From a checkpoint of a small image flow-matching model: arch unet, 203450 training examples.
Rows from block 4, named by matrix and row number. Rows with one number belong to one channel. Each number is 128 + 24 x the weight over the matrix's rms, rounded and kept within 0 to 255. All counts start at 0. Numbers have three digits each.
# convs0: first 3x3 conv (model.mid.1.convs.0.weight, 256x256x3x3, standardized in use), inputs 80-87, a 3x3 kernel for each
# convs1: second 3x3 conv (model.mid.1.convs.1.weight, 256x256x3x3, standardized in use, transposed), outputs 80-87, a 3x3 kernel for each
convs0.65:132117129107162163122150125134144153098131164140125140122123121115121118122143126112156139098240146093139121123141128126123137128135141139130157106105177137116149126116137153031114122118130137122132108151162129143131
convs0.66:146113135126165129131148127110165137094173127115135124132120137120122134144137117109148129122245112103133121118147139112134134125139135110147144063143139112135125141120126128031132121112118146119139120159134127146130
convs0.67:081073094084066083102089110140109107155108114153140126102137142107135146090122141144167167174152167162160164129140143142137140126121119136106094159112107145120113105104080112146104103113119088073086096067074109087106
convs0.68:148118122131161126123161136119165131084169135125121129125123140126119122146138115127142106121255121087136122117152142114134137132134137113155143067135146122121125135126140136029138136116116150124127122156132125156140
convs0.69:116129130104152165112147126138135153107121170142127139121134109114121114108148135127154143094220155102151111128139125127124132127136139144121154119098182132117156124115131158046103116109132123130135109140165119141133
convs0.70:165147113135111097127131136118148143121142152111104136110105107124107106120122130080116126114134144108128136099111133114140150105126136131172150125170152111126143140141130140150136149147132159145123134112107118133138
convs0.71:117129131103152167111146125138134153108123169142128139121133109112120115106150134122155142094221152104150108129140124127124131124137138145119153119099182130119155126116132160047104114107134124129138109142168119141132
convs0.72:124106096104082080097089104129132129158135145129120142092120143095128152080117146097127135132142148122142142112138151137158151108129128144152134143160141120119134132132117132157137134144134122105086107082072099086094
convs0.73:143124133110173154125146131134157152097136156146125137123117125117123116132150120113154127100246139087127121119139131125124142134132135135134161095111171139115141131111142149031124119124125144126136106164157128140132
convs0.74:141111132129166131128156130115159134086170132116126127125126140121125128140136117119146116128248117097142122117151138111136135128139138109147146064142147118124125135123132131023142136108123142117137119158137128150135
convs0.75:117126125109152164113151126137133152106127167140125141121131111114120115110146133123152144097228153099152116126140127127127132127137141144123152113099181132114156123121130155039107120109129125127131109142160118144132
convs0.76:152118145115147133137134109113172161108159116107140128140105123123125137139137127108164152144221119129133116118125126115135140123138134122136156080139140102148126141106117110048124100118126152123148113146137132137116
convs0.77:147122136111174155128144130131160155098136154145124139125114124116124117133150119113158128101246138088126122117137131124123142133130135133135163091110171139118137134107146149032124118127125148126136107164155130141131
convs0.78:154122120125165128124154136129166139090160145136115134122118137128116119148144114125145106116252129083128124115147143121130137136131135127153150076121147133115128134121142138024133129125111153127122120157134126151140
convs0.79:124110133084127118111114105130159145122123115130142131131104121109135137112150134140178159141173137163132125125120116120128130111131128125107141112101127128144120121085106119068112063115126133123139094127121119117108
convs0.80:131110096109086091106099108143128130179129141139127135105129144095126154087111155088114128127127134118130129123136150142141143115120125162149126173155143132129135139139118140165141131151145130109094115090086107099100
convs0.81:137114145126166133114157136118161141082167144088134137125111140136105129144135115145159113147255134117160137116143139110129146127136142106147157064138151083120126112127126107045117112102096136119146116160136112149139
convs0.82:149124108123098099115103117129129136160126141136118132109125135103124140094113147076109121112112126104114122117134141135141142118117129147152131159160142132129136145142123149176146142164145138119106127104100117105108
convs0.83:125101142112158129122146128110155137088160144087135129122116140128117139135128123144175125163251143137176134117141137113131148122136140102139159068138150083128123107111124104037116110098105125100145105150132116139131
convs0.84:085076096093067086097084110141105108172108113165135130103144149094140153077118153136158165162145161154152157131142148146139139128113119143106088174119107151123119109110089113147114106125127093080089108065072104078103
convs0.85:133121142130167128117157141122166136083170140098128138124112147134106125149137114145151110141255129112156134114143144110126143129135140111153151065138150094119127114132127110043119116107096134124143121161132115151144
convs0.86:121107135115155136115151141122146143094154165095114143118119135130111127133131126141161123149255158122176144120142136120124148126130147112141160086127166100111143104125128109046110116103091122107138109150140116143141
convs0.87:142110143113170151118147136125162161093146163100116144126105131133110122134141120131172121130255145112155141112137135123120148125128145119139174083118168104116143117119134118049104103119093142109145108158152116141140
convs0.88:128103144117161127120146131112159141086161142087135129126113141130113137137132121143173123157255138129166133116141141112131146123138138105138157065137148085126123107111126108036116109101104128105145107155132116137133
convs0.89:139120101122096091115104112128143136151138142132122134100120139109119138100115147089114119117123130105122129116134144133151142113123125139161134145168141124142136136145128144165147147157144139115099123099089112105109
convs0.90:155135105143112100124118124130151145137135145127111132111108120123107122111116143085112117107115127099114122114123141127141141113104128137167145138172149123135140138140135143161146154157141151134109143117108125126125
convs0.91:134118142130166128118160142118165133079172140092128136124113146133106126148134113147151107146255127114154134113146143108128145130137139106152151062143151088120125114131126109046122114104097134122145120159133116153142
convs0.92:138113147125167132116157137118163138082170140088133134128112142134106129146134113142158112148255129116156135115144139108129144128138141108145156062141150084123125115127125110045118112101101136118147118160135113152139
convs0.93:109104137100144167111143135127124158121118177117108156124129115120129124113143141130166149125230169127173143126139121127120139122123160135111162118097179113097163114130118124062085099108098117107139103130162113132138
convs0.94:134096147096156143110128107120163157099135132107136131129107124122122133121143122133188147140209136139147128113133123115123138119134134120117151078122149100136126120106117110021099079103114134105149098150143114129113
convs0.95:141105149104162147116131115118165165099135134100132131134107122125123132127145121123188142134220136133140129112128126116124140121136135122122161076123155100130127119105126112024103086108110141108151103154149118130118
convs0.96:149126137111174145120148131122158150092143150144123137126122130121125116135147120117159118100250130090132123117141130122124140134128135125136160089115164137115137136110148153031133119123125151127140106161146125143135
convs0.97:076068092080070086106090113140103107159112112152138126101139142100136151088122143146166172181158171166162163131141147146137140125121118139106091160112104144117113108108076105137109103106122088069084093069075112086109
convs0.98:145114137125168133126159131112162135081167132119126129126127140122127126137138119122150111120253114097146122119150135109132137129138141110144149069136150119118129135121137143028146136110124144117141115157138125152134
convs0.99:114097089096073073099101110135133123149147141132121140091133150089128155091122143117139141143153151125150147120142153132159147109130127138150127133152135122123126123131117123144133133136132113095078100075067095087102
convs0.100:147126139109170140120148129120155151094146146139123134129124130119125114136149119114156122100252129099132122118141129121124137133129136126134160089115158132115136137110143152026131118122124148126143107163141122143132
convs0.101:142120135107172152118152127121153149089140152143125138126126129117124120127145121118159125099252134088140120119145131120125139128130137128135159092115169134117141130112144156033132127118127145125138105159153123145132
convs0.102:155134105128103090123123127121147141129140150117106140099106119119112124115123139086121126119137145109131141104119142116147153103126135134171147128171151113123140140140127138149136148146132144127114124104088115120130
convs0.103:151118130116168136122155133117160144089152145138117135122123137125120120137144118127155108110255125083137123116148137119127138130130139122145153083117158134109133135113146154032140128124121152122133110158141127147139
convs0.104:140113128130161125125156134109158131087170130121125129127128143123118127143135119123145114122248111099146120120149142110132135130137137105148141065143146118122127134125129138037144132107120141115133121157133124154137
convs0.105:150129108122098087120106122122144140132139149118110143098110124113121130104117141086121125118136143109131141108122141125155152102125135138164144132174150116120140140142125140152137147149134140124107121101084110108118
convs0.106:131106137103155129125151132112147141097157140118126122122127138115129134126139124121159129142233135120164117121145137114135136124140133112134154077136153113126128126108125130014133126100127134107139101147130124144133
convs1.65:141111148136060143135118136128134113105147126122134126140115134167104095127124149147129115156179128131136118121116135127197097110135115124133123119128127127132124111124138108075126126120134141110149133058146134122136
convs1.66:132130143145071124134122127135128143127131150129133138120136108132194071114156137129135133124185166109144141131115120111241112109143119137126135129121142134129138127118124136072091146115114134126146144066131134123125
convs1.67:120123125138181161126145142105135154108127141097116128121107134098098145115117128078083091085042084093069082114135145112106147121134140115133138115132138115130138169175166161212180154180176118123125137183160125144143
convs1.68:139123146142065123141129126131129138116139144129133135121133110136183061107164146138137131130188154105140140125117117114251102099142130133129131125121138135131133123116127131070099150120118142125150141060130140129124
convs1.69:146104144133062149131115141124133103100149121121134124145111143168083112130113149153126114165174121139131110112119143130174090115129110122132123117132125125135124107126141100080134118123144146103142128060152129120136
convs1.70:143160143154169166148165153129141153128140159113126132097132132086132131103144147103124124112140133101132122096124131095115128110124141120123130118119130114120127154137137145122132153129138143159142155166163146162150
convs1.71:148105144135062150131115142125133103101149121122136124145111142164082112130111150155126113164175122139130110110116145128175093115129109122131123117133125126135124107125141099079135116124144147104143129061153129119138
convs1.72:138150142159181169143167160124142164121134156102122129094120132077126144104135148088113112090118119081111109096122131089109136111123145119127137119123135115124133166150150169146148169149151139151141161178169143164159
convs1.73:142118150139060140141122137128132112109146129118131122135115131158118084128139149145129115153185129131144126123116133124210096108141117125134123120124129125130124112125141112072125125113129143121150138057144141123134
convs1.74:134119143141065122134121123132130142119135146134136142122130109143181067112154138136140131129187158109142138133116113115243111104142126135127133126121139136130137124112125131070095146116117137118145139059128134120123
convs1.75:145104144133061146130116140126134107102150122123135124146114140169091107128117151151131115161175123133130110113120142129182090113128113123131123117131125128134124107125140102080132121126141145104143129059149130122135
convs1.76:125134136147086121128103121127130136125124149115123139119158109127183084137154115112125127123183174126164145138121129111193130120154110135127136128120144126127135144131128135076084129093111127129137146079127125107121
convs1.77:140121150139060140141120135128130112110146128119130122134117130157122081130143146143126114151188132133150130127113131125206097110143115126134123120124129125127124114126143111069123123108125141123150135056143141121132
convs1.78:136126149141063128145129129128131129108141139124132127122127113140164063113162151141134125136186146110144134127118119114242098101143129130132128122121134131129130118121131128072108147115123142125151139058132145130127
convs1.79:122125122140104131124094124117118113114117130114119124122151137132143127147125123121115116139161136149148128134129148120160129127140114130133125127125137129129131137142137119096119107103126121124121139101134121096122
convs1.80:143151144157184173145174166124142161121129151103122131093120134077121151101129152101119121104122124097116114096122129092102134107115141116126135116123132113124133155139141150139139155145148144151143159181170145170164
convs1.81:129113138132059120125113114133120131122134145135128138133134110146170054120160132135134124132201144109141132139129123128234103116145121134126132127119138137128135124117130127061104149116124127113141130054125125112114
convs1.82:144159146158193177148178166127140158126132148105123132091122137074122151101135148102121123110124126103124116094118128092098131108115137118125133119123131113123131153137140146136137150135143147159145160189174148173165
convs1.83:123102128127065116117096113133125131118134149135129143133135109154163064126147126126128123129183145113139127138133124128215113122146127136128133127123139136129136133123131131077107142119128122100132125061122115098114
convs1.84:124133133143191165132151152107140154112126143092116128111106136088100154115112136089100107093060101101086089105126138103101149119127139113133137114130136110129137161160153158206165146169170124134132142188161132151153
convs1.85:130118142133063122130121117131119132122136146131128133129134111141175055114162137137134122130200145105140132136129124124241102111143124133127131126119137137127134122117131130060105151117124133116144134058129132120117
convs1.86:129101136127055121119107121125131124113141139134131133148121120169134071126136137136135120140189130113131116135134124134203102120139123127132128122127132135130132122118132122070121143125137127100137123053128120106121
convs1.87:126116142134056131126106122125127117118144135129130130146126124164132070131137137137129115146200133119147124136129126132204094119143118127131126122124130134129129121125138117059120138111131131115144130053135126107123
convs1.88:124109133131065119118099113133125130120134148133129141132133110151168060125149126128129123131189145112140129138131124127220109121147124135128132128122139136128137131123131130072107144117127126108136127061124120101114
convs1.89:142158147158183173150177164129143162124134158106124132088126131074133139099141147096122121107128128097125122098120126092108130105119140124127137121123135117122133157137140151131134156135138143159149161177173149172162
convs1.90:145164149156178168153175160130143157127134152109124133091129133079133139098146145102125126115136134107132128099120127094106126107120139121125132118120130113120129152134135142124129147127132145162148160174166152171158
convs1.91:130116141135060121128117115135119135123134148133130137128133109140180052113164134137136124129200147106139134141128119123241102111143124135125133128119139137127136123117129130060102152118122131114144134055127129118116
convs1.92:129115140134058120126113114135119134124133148135131138129135108142177053118160132135135124130202146108140132138127122124240103116144121135125133128119140138128137123116129129060102149116124129114143132053126126112116
convs1.93:133095137127056141120111136123133108105150124126135129150111136180083105133102141142130113151174114126124104120133136135170094120123113122133124119132128132135129117125139110079139132133150131096137123057144119111134
convs1.94:125119132138071131123102130123118111115125137127127134136141124152144094139124124126117114143190141129144125134126144130189112126137114132131126125122137134128134133136139119068113126113132125115135135066136121104129
convs1.95:123122134137067130124100129123121112119130137130129133137138124157142085141126124126120114146197144129152127136121138131193110128142111133131125126121135135126133131136139115063109126105128125119136135063134121102128
convs1.96:143118151142060140140118136128129117109144137119128126134116126156129074129144149145129116149187133130147129127112131120210096108143119126133125120122133126126127114123138115071123128110125144120152141056144140120133
convs1.97:120123126140177160126146149100141160106126144097121135124108135100100151109107134080084092078037083086056074110140150106109155115130143112135139111134139113133142170175166167217183157193185117122126140178158125146150
convs1.98:142115146145063126135118127131129141117138148130134141125129111146173065114151141140137128133188153111142137132113117114244108104140126133128133125120140135128136122115128129071100145116119142117148143059134133119125
convs1.99:135149147159171173145172166126148165115137161104127132094119130081130137100136147084108106084116110068103102097122131090117134107123147122130140118126139118127138170155157174146158180161156135148145159169172144169163
convs1.100:143122150144062140139116138127129118112142137121129126134116125153134078129138148145130119148188136128146128126111131118214099109140119128133125123121134128126128113121135116071120128112127144121152142057143137118135
convs1.101:143114151142058141138117135128132118107143135120131127137114128161124083125135152146132117152182132125138124124112132122212098108140117126132126120123131127131127113123139112073123129118129144111152139055145135119133
convs1.102:142160147158171169152169159129145158126139157111126133094129133082132136101142148097119119103133128094122116096123130094114129107123142119124132118121132114122130161142143152128138162136141143159146160168170151165157
convs1.103:143117150144061134142121131126132125108142140123130130127121118150147065121152151144134120142186139118144131127115124117231096103142127127133127121121134129129130115120134122072113139113124144120153142057139140122127
convs1.104:139122144147071127138125128134130147119133152131136143122129105137189067109154141136139133124183160101136137127115117110244111101139130134126136126119142135129140124116124136076096153123120143118148147065132136128127
convs1.105:142159146161176173151171164127143158124138157110125133092127133079130140101140149094116117101128125092120114094121129091110130108122143119125134117122132114122131163145147156134140163141144144158146161173170149167160
convs1.106:132108135134071124123103128129130132114136142132128141133128116158146085125137136134137126135172144120135129128120130122204117114141126133130131123124136132130133125119129124085110133121127133103136129068130123106127