config.yaml
model: "image flow-matching model"
arch: "unet"
cond_dim: 128
hidden_act: "elu"
attention: false
upsampling: "nearest_conv"
eps: 1e-08
lr_schedule: "wsd"
decay_fraction: 0.3
warmup_steps: 530
Rows from block 3 of a small image flow-matching model, named by matrix and row number. Rows with one number belong to one channel. Each number is 500 + 25 x the weight over its row's rms, rounded and kept within 0 to 999. All counts start at 0. Numbers have three digits each.
After each channel's rows are labels from the 100 images, of 14976 (inputs lightly noised), where the channel reaches its highest value: "patch colour" is the nearest of a few named colours to the mean colour under the peak. Only what is clearly more common there than usual is listed. The data: aerial photos of the United States (SatlasPretrain).
# convs0: first 3x3 conv (model.mid.0.convs.0.weight, 256x256x3x3, standardized in use, each kernel summed), inputs 0-85
# convs1: second 3x3 conv (model.mid.0.convs.1.weight, 256x256x3x3, standardized in use, transposed, each kernel summed), outputs 0-85

convs0.164:487477533475554496435519479496522496506499496452492488483528488540487499487537519490524454509487473494477480543484493463499492524562499472469565480499472512445536531521518488488490531500491454489502460487488542487493515520494472501435544477460511492543524494
convs1.164:503533505535452503525497518498497510513484510517493497509494511442501506562442490501486530489499538505504501480500507534512517498456502498502478501497539467526446464464460510513496461502554527510494505497506441503482458485494512502532443496534497502448497501
patch colour: pink

convs0.78:519504475500537510499510506502501506500519477494512502496506478475512515519473533485472537529501513513499463513481512495455476499526458515474517535502493514497486506504500498498486493503506509503497533552540480548558540505557573477528488543506500478487514520
convs1.78:497539516536470494517525460439530507558456506524499495504494499508497435494508476500532469490499479472496521491505478527540481564474503463518496453491525464523509466466470511507495520509491517558531509473477508495471466574488463518507509497531514506512486489
patch colour: grey

convs0.176:492476521473575506430522481498524501502505482452502491485533483519494506500515529486510476520488485497480469547481496460474483518573483478451579496503465518445519535524520490494488518505497450488499472504506520509514530514513502491452525497457513479524528504
convs1.176:500542510542446499534508503484510509528470510527493495509488506453498489546455477500501515486499527486500510476502494541527504515450501484511475483488543458535461454455454511511490475503539532525502510482493453499467449500487498509530459495543501506463488496
patch colour: pink

convs0.106:488478531476552495435517480496520498506497496454492490481527487540487499489536517490523454514485472495478481542484495464496489525561497470465568479500472513448536530520518486485490531500493455489501457492487542489492515521491473495433546480461510489544525493
convs1.106:502531507533449503527505515495505511514478507514490494512494508441499502560442484497493529487500536497502500481500504533509513502454499488503477494491541467528447463463461512514489463507552525510493503494507440504472455488494509501528444492534502502449496502
patch colour: pink

convs0.232:491476530473549497436514481498520499505500492458494488482523483543487498491539512486525455510484473496483482542486499463496487526559498469461567476497470510446537528517515490487488532500493455487497458492488544488488513521493471491432547476458512487547522495
convs1.232:499531508532451501526504515495505505514476508513487494508491506441497502561443483497496525484500536492497497481500497532507509503455497486502476491489540466529447463464462509512488462503553523510490499490501441501472455489490505501527445492533500502448493499
patch colour: pink

convs0.223:487533497536457488513499495464486485532465533511481514494495516542497459451547489524529474513513454496483515485501491518520508526463525475531471464509540469537544476474481487487519540508466518540521503505494553498467458542488479500513548502534497520538503495
convs1.223:497477474475533509480517496498526528485508456466498485529485474540493497454542489477527492493500460492509491524492512471448479506529479479504515481469500517480543525522525523509471531529454466473484497504527544505491515504521486478464544488473526483542485515
patch colour: brown

convs0.230:501534494538441506544500499475498510522464529523493500512481500527505468469532470504528481501517475510500517472498519530520504513441500481540443467491539462563535466471477511501504533512488530532501510511500532505468442525489487514527530495545513518525491509
convs1.230:486477481477521485480492466487503500489482465479502486494458474549481491448551473488514465498495466467493492493494482471479465506515486480493493473487480507479548518518518495492490533492449461481478482464475554495483510503485455492471548491473497470548463494
patch colour: brown

convs0.69:493475525471582506426523484500524500500508486454500491485529487518494509502513530488510475519489486497480472547484497453479487513581487480456575497501466521437518539527522490494491516504497457485504479504507521509516533510514501493454523498454511486522529502
convs1.69:501546506546447499533505502484507509528470508526494495507486506456498490544458476500498513484499525489501510475502495543526504513450502490510474486489543455533463452453449511510489476499537532529500511481494456500473450500487498508530461495546500502466485496
patch colour: pink

convs0.237:481511510509493488517505471480513496525462493501490484509498493541491477477544482491541468475508466478504520506504486524525488535500497470531508452477512475527534486480481508511484531495473499512491485458475531470445459523469446503466532457508498505536476489
convs1.237:503468499470534496476470520546459473456546518481501519476519513502507542496502535519454513529501511536495488508496514473482521455532512545483516550530465537468499533535533466475528491478498483467503487527495502499550540465497533489490499515472473503498524497
patch colour: brown

convs0.33:485479535477552491441516480494521493508498497456490489480526488543486494486540516491527454512487470491475483538482491465499490525559500465475566478499469511451540529519516485485492535497489458492500457488483547484487512523487469498431548476462507493548522491
convs1.33:503532503533450504525504519494507514516478504512491494514494508443500501558444485497494531484501536501504498484500506534507514502456499490502478494491541465528449463462458515517489463509551524512492505496511442504472453488497512500527445492535502500450495503
patch colour: pink

convs0.159:520499479495542512495507511504501509497524479485509500495511478477510516521473532483471537528500513513501463518482517491453481497530459514475526535502489516492486509505501497496484492505510502501499532553542481549558544503556576480526488539501502482486518523
convs1.159:499543514539469497518527465437531512562460505527500494508493500507499435496507475499533470486498480479500522491506483530539484565472503470518496458490528464526508464465468516512493519511492519558532513479483507497474465568490468516509509497534517506511486491
patch colour: grey

convs0.97:488476529473551495435515479497521495506498493457494486483525484542487499492538514486526453512484473494481483541483496464495485526561494468467567477497469511446536530519516488485486532500494455490497460491487545489490514523493472495432547477459510487546520495
convs1.97:501532508533450503525507518494508510515479508513488495511496508441500501561441487498498528488500536498499497485500503533505513503455498485501479492492543466528447463463462509513490462509553524511496500497506440503471455489494509499527445493534504503448499503
patch colour: pink

convs0.224:490532505537456495513500494472495491529464535508486501502494503551498457447553481511528465504510459497491514483499498519518505525461514476532467459502535471535553472474484492496509546505466519537513499500490554490461453532480464507508548494532500521544500498
convs1.224:494470476471544499477506487511518516482516460469508488512479477550491506451549486480522476496501458475503493517498493464472469500535482491496522485476479524479547532532530513503479535504451467476483499491505550500496527500512473490472547491468512486548475505
patch colour: brown

convs0.90:517497484493541511485506511505501506496523480480508502492517480478509517520475536485471533530500513514496459522483514488450483499534459514464530534502483519488487513510506496497485493503510494498495524550540481543559544502551573479523488537498500480488521519
convs1.90:499544516541464495520524468442528510563457509529497495505493501503498438500503474500530473490498484477497523488505481533539484563468504470520493459491531460528505461461465513509494515509496521561530511476478504497470461562488469518512506497536515508507487490
patch colour: grey

convs0.248:488478529476554491442513480496518491505500493457492488480527486545487496488541517490526453514485472491478484537481492462500487522562498470474566476500467512449538529519516482483488533495490458492501461489483549485486514524490468498431549474463507492548521492
convs1.248:502530507533453505524503521496504508512481508512490498509496510441501502560442489500494531489500538503499497485500507534506517500457500489501479497496541465528448463463460509514495460507556524511494501498510440503474456486497514500528444495535500503447500504
patch colour: pink

convs0.48:518501480498521512514500525510491504490528486506501504496508489460510517528456520490469555522513519517501474505492521504451498485515466516492511537500500509508470499500497495496488476502520518500499535556540463547552537492546584486545471537509493495468520520
convs1.48:498529512525478499511535446446544521550461495520509488515495493519497442486518473492547458479495468471505522501508480519542472563484501469515505453484522477522519478477483529523485528519484511544534519472491518495471473569497455521500521494522529500522482492
patch colour: grey

convs0.184:491476522472573505431520482496523501504504482452502491485533483522492504498518526485513473520487482495479472549481496459478483520573483476451580492500467516446521536524520490493487520504495449489499469500504523505509526516510498491448527494456512480526526502
convs1.184:500540509541445499533506505485507509524470511526493495508488506450497490548452477500499518487499529488500509476502495540525505512449501484510474483489543460534458455457455510511490472502542532521501509483492450500468450498486498508531456495541500505461489496
patch colour: pink

convs0.185:494548494553444480516479489475477485532477538524491518492488513530505469454539489528495483519509479492486518463506501538514507511447522490527451489521548488533537480480490478496529534509463536556531517521503545504500488535492505515547526527545488515521507492
convs1.185:503479485477540513477524501497534528505518472473508490520505487550504489450551502484537489500503450499515502539504512475485485522535490490503529489484501518487550525525525523512480552526445479499513513506531552506501526530530494494469550493478527499553499514
patch colour: brown

convs0.193:511489500487555512459513499505509506496519487465507502486523483491504517514486538489474507532491504511485452532480504464453483501551471505444551523511465524462495525520516489491493499503508458490500498535530494529549542503538546483493498529479507478498529512
convs1.193:496545517544453494527519476462524505552454512526491492504488501487494462515487471499522486485499500466492515481503473536538486541455501465520482458486536453533490452455456511511491501503511524550515510467477486496459450530483472520517489494541508510492483488
patch colour: grey

convs0.23:510532497533416514564494524505487519509500524534489503511468506484497493517486470504491535489514535512516498455502515536496512500407489506516428499493537463561490449460460514512495489508522530521495523509506483514484454496501522516540478508549498515479489515
convs1.23:491448491448543490457493474525492481458517482466505496486495485529490522471528507495491474505498487489493479516498481450475479464542494507493518513498452542460523548546549491497502506484480463456474489487490529492520541471492475494465523500448492491520489491
patch colour: brown

convs0.91:501552483557449496522488464477491519534475522523515503524477504516511467452524468510507489495504459485512516454486498550513489528438495493525431485503556478549518476482481522513511516510461540541506530501506503509498496513503500525544496510550507505501476505
convs1.91:507466503467551506477495509514495507483538494479518507502517506551508502450548529502502492504502464515508501526506508466505506496543505532497534516511474534472546537539536509507510550501445484491523521509512550502537541514517510507481549508469499508552508504
patch colour: brown

convs0.129:493478520475575506431520482496523502504504482454502494486529484521493504499517527484509472522488480499480470548482498459475483519573481477449584494502466517444521534523520489492487520504496452486501467505504523508512528515511501486450527495459513480527528504
convs1.129:500540507540448500534511502485514512525470506524492492511485502453496490547455473496502515482500526483500510477502494539522501513451498482512474481483543458535460455456454514512483474502540531521495511480496453499466450499489496507528458492542504504463484496
patch colour: pink

convs0.124:487483528480546495439514476497522496511498496458492488485522488551487498485547511490530447507484469491480485536486491466504487528554499471471557476497472511450544527518516491486490538498489461492501462482483553482485510525489461496430554472464511493552516489
convs1.124:500531505534451499525494515498493498510479513515487497502491509442497505561445488501484525487499537496498497477499499531510513497455500494502475498494531466525449462462458501506494461492555524507484500490499442501479458484488508501529445495535490503448493498
patch colour: pink

convs0.70:488550511560447491520493465483489502538470538512503500512486511532504472459540482517502483498507459473491502464491485535520497521443510484523436475509554489547534484492496508519516531509467539561537534498514539505496496531501492553553519515549505510520492499
convs1.70:507471488468550509474507498504513523492532477476522499515506495551508494452548515489518488503502456509520504531507515470502491514541495518497533497495482533477547535536533520505495553517448479492522521510526550505519537522523504498477550502469514497551501510
patch colour: brown

convs0.203:515496487492545510478511504504503504497520480480509503490512480482507518518479540486468524534496510513491452520479507481453480500537464513456532532505478520479490516512509492492489496500508482495496515546537485538559543504551563476509493536492502475492521513
convs1.203:494543520540462493521523466451527502556454511523492493502491499500494447503500472499527473488499488462490517485503471529539482557464502462521488453487529458527502459461465509508493512503500518561522507464472500495462458552482462521510502495535510510504484486
patch colour: grey

convs0.30:514477494476543512486503523518492502477540491484501504491516495463505524524460533493469529522499514517495471516497514475451505482537479512474524538504477535471472539534528490494493477499521487482498510539531471531549559486534555489513477527478495493474530512
convs1.30:500542510542449498530519483467529516546461501529504489517488503474497472527474470495525501474495510479506519483504490538539491534456500481517482473482546460541479460460461531532485490513522530541507527476499474496462448519493484524525479493541514508481478495
patch colour: grey

convs0.74:489477529475566500430521480494526498506499488452496490486529487534490500492530521487520464514487474494478478549484495459491488523573491472463575485498471513441532532522518490494488527503489454490503466493494535496500521519501484495439537484456514486537526497
convs1.74:502539507540447500530503511490504509521475510521493496508491509446499498554448482501493523487499532496502505478501499538519510507452501491506476492492544462531452458459455511511491468502547530517498507487500446501475452492489505506531450495539498503455491497
patch colour: pink

convs0.39:509489499485561512457519492503516508500519480461508499486522480496503515513492537486483505531483500508487453538479506466457477508558470497448559519509466522462501524517513489492489504504504457491499500533528502532545543508541544482485506525477510474504525513
convs1.39:498548513547452496530519483460523510551457509527494493508487502482496459518484471499519492484500502475497517481504481538537489546455501471519482464487540452535488453454454515515491498506512528549515514471483483498463451533486477517519487495543509508489482490
patch colour: grey

convs0.171:488481526482532492442508473497516501510495500459492486485518490556487496480554511494530445498481471491484487524483490467507486529541507476479542479496472509453547522514513490485495539495484459492505459473474557474482500525479458498425555465463509493556513487
convs1.171:502526507531462502522481528509479490501495523516493502497499517444502516561448501509468536494500546512500495478499504529513528485462508514503481519509520475521449469473468500506509459485560528503490504498506445501497472475492523504533444502530480511446503499
patch colour: pink

convs0.220:490478526475555498434515480493522501508499490459496491486524487542489498488538516488524457513487469495482480542484498464492486527563496468460571480499470512446537527517515491487489532502489458488499460493488543492493515521493476486432546479459514486546522496
convs1.220:500533505534451501529505512495506507514478507517488492510488505443496501557445480497492524483501535489500501478500496535509508501453497489507474492484538465529450461462459510512483465498550526509487505486502444501473457488490503503528447492537498502453488498
patch colour: pink

convs0.133:491484531480544486446505483490510486511497497471491501471519486549489490486546509495522449528485465495474494531491500467495483522551504459471563474510472507456544524513513469470499540495487469497505464504479558488484506532493478485443557492468504495554522490
convs1.133:501529506530455508522522515484526518519477496504486490521495501448498493554448483492518529479500528498500492496498508533491509517459492472500480487482547461529451462460458519518481465522551519512489498501517447504462454497501506492518449489533516497449499508
patch colour: grey

convs0.141:482516508516473495525509474486516497520470500498490475511491497536490477477539473487540472466515476470501515496502482517529493529480499468537487455479519469535528478476476515517486524501479503515498492453484525474437451518469441509472527455515504509530473490
convs1.141:501467495470544493473461509537450463459539513482504521468509508515505531479516528519450497531502505529491489502495510473490508458537513543484515538536460535466512530536531460467533499464483480470504483517480516499550544465490520489488512516474465493510515495
patch colour: brown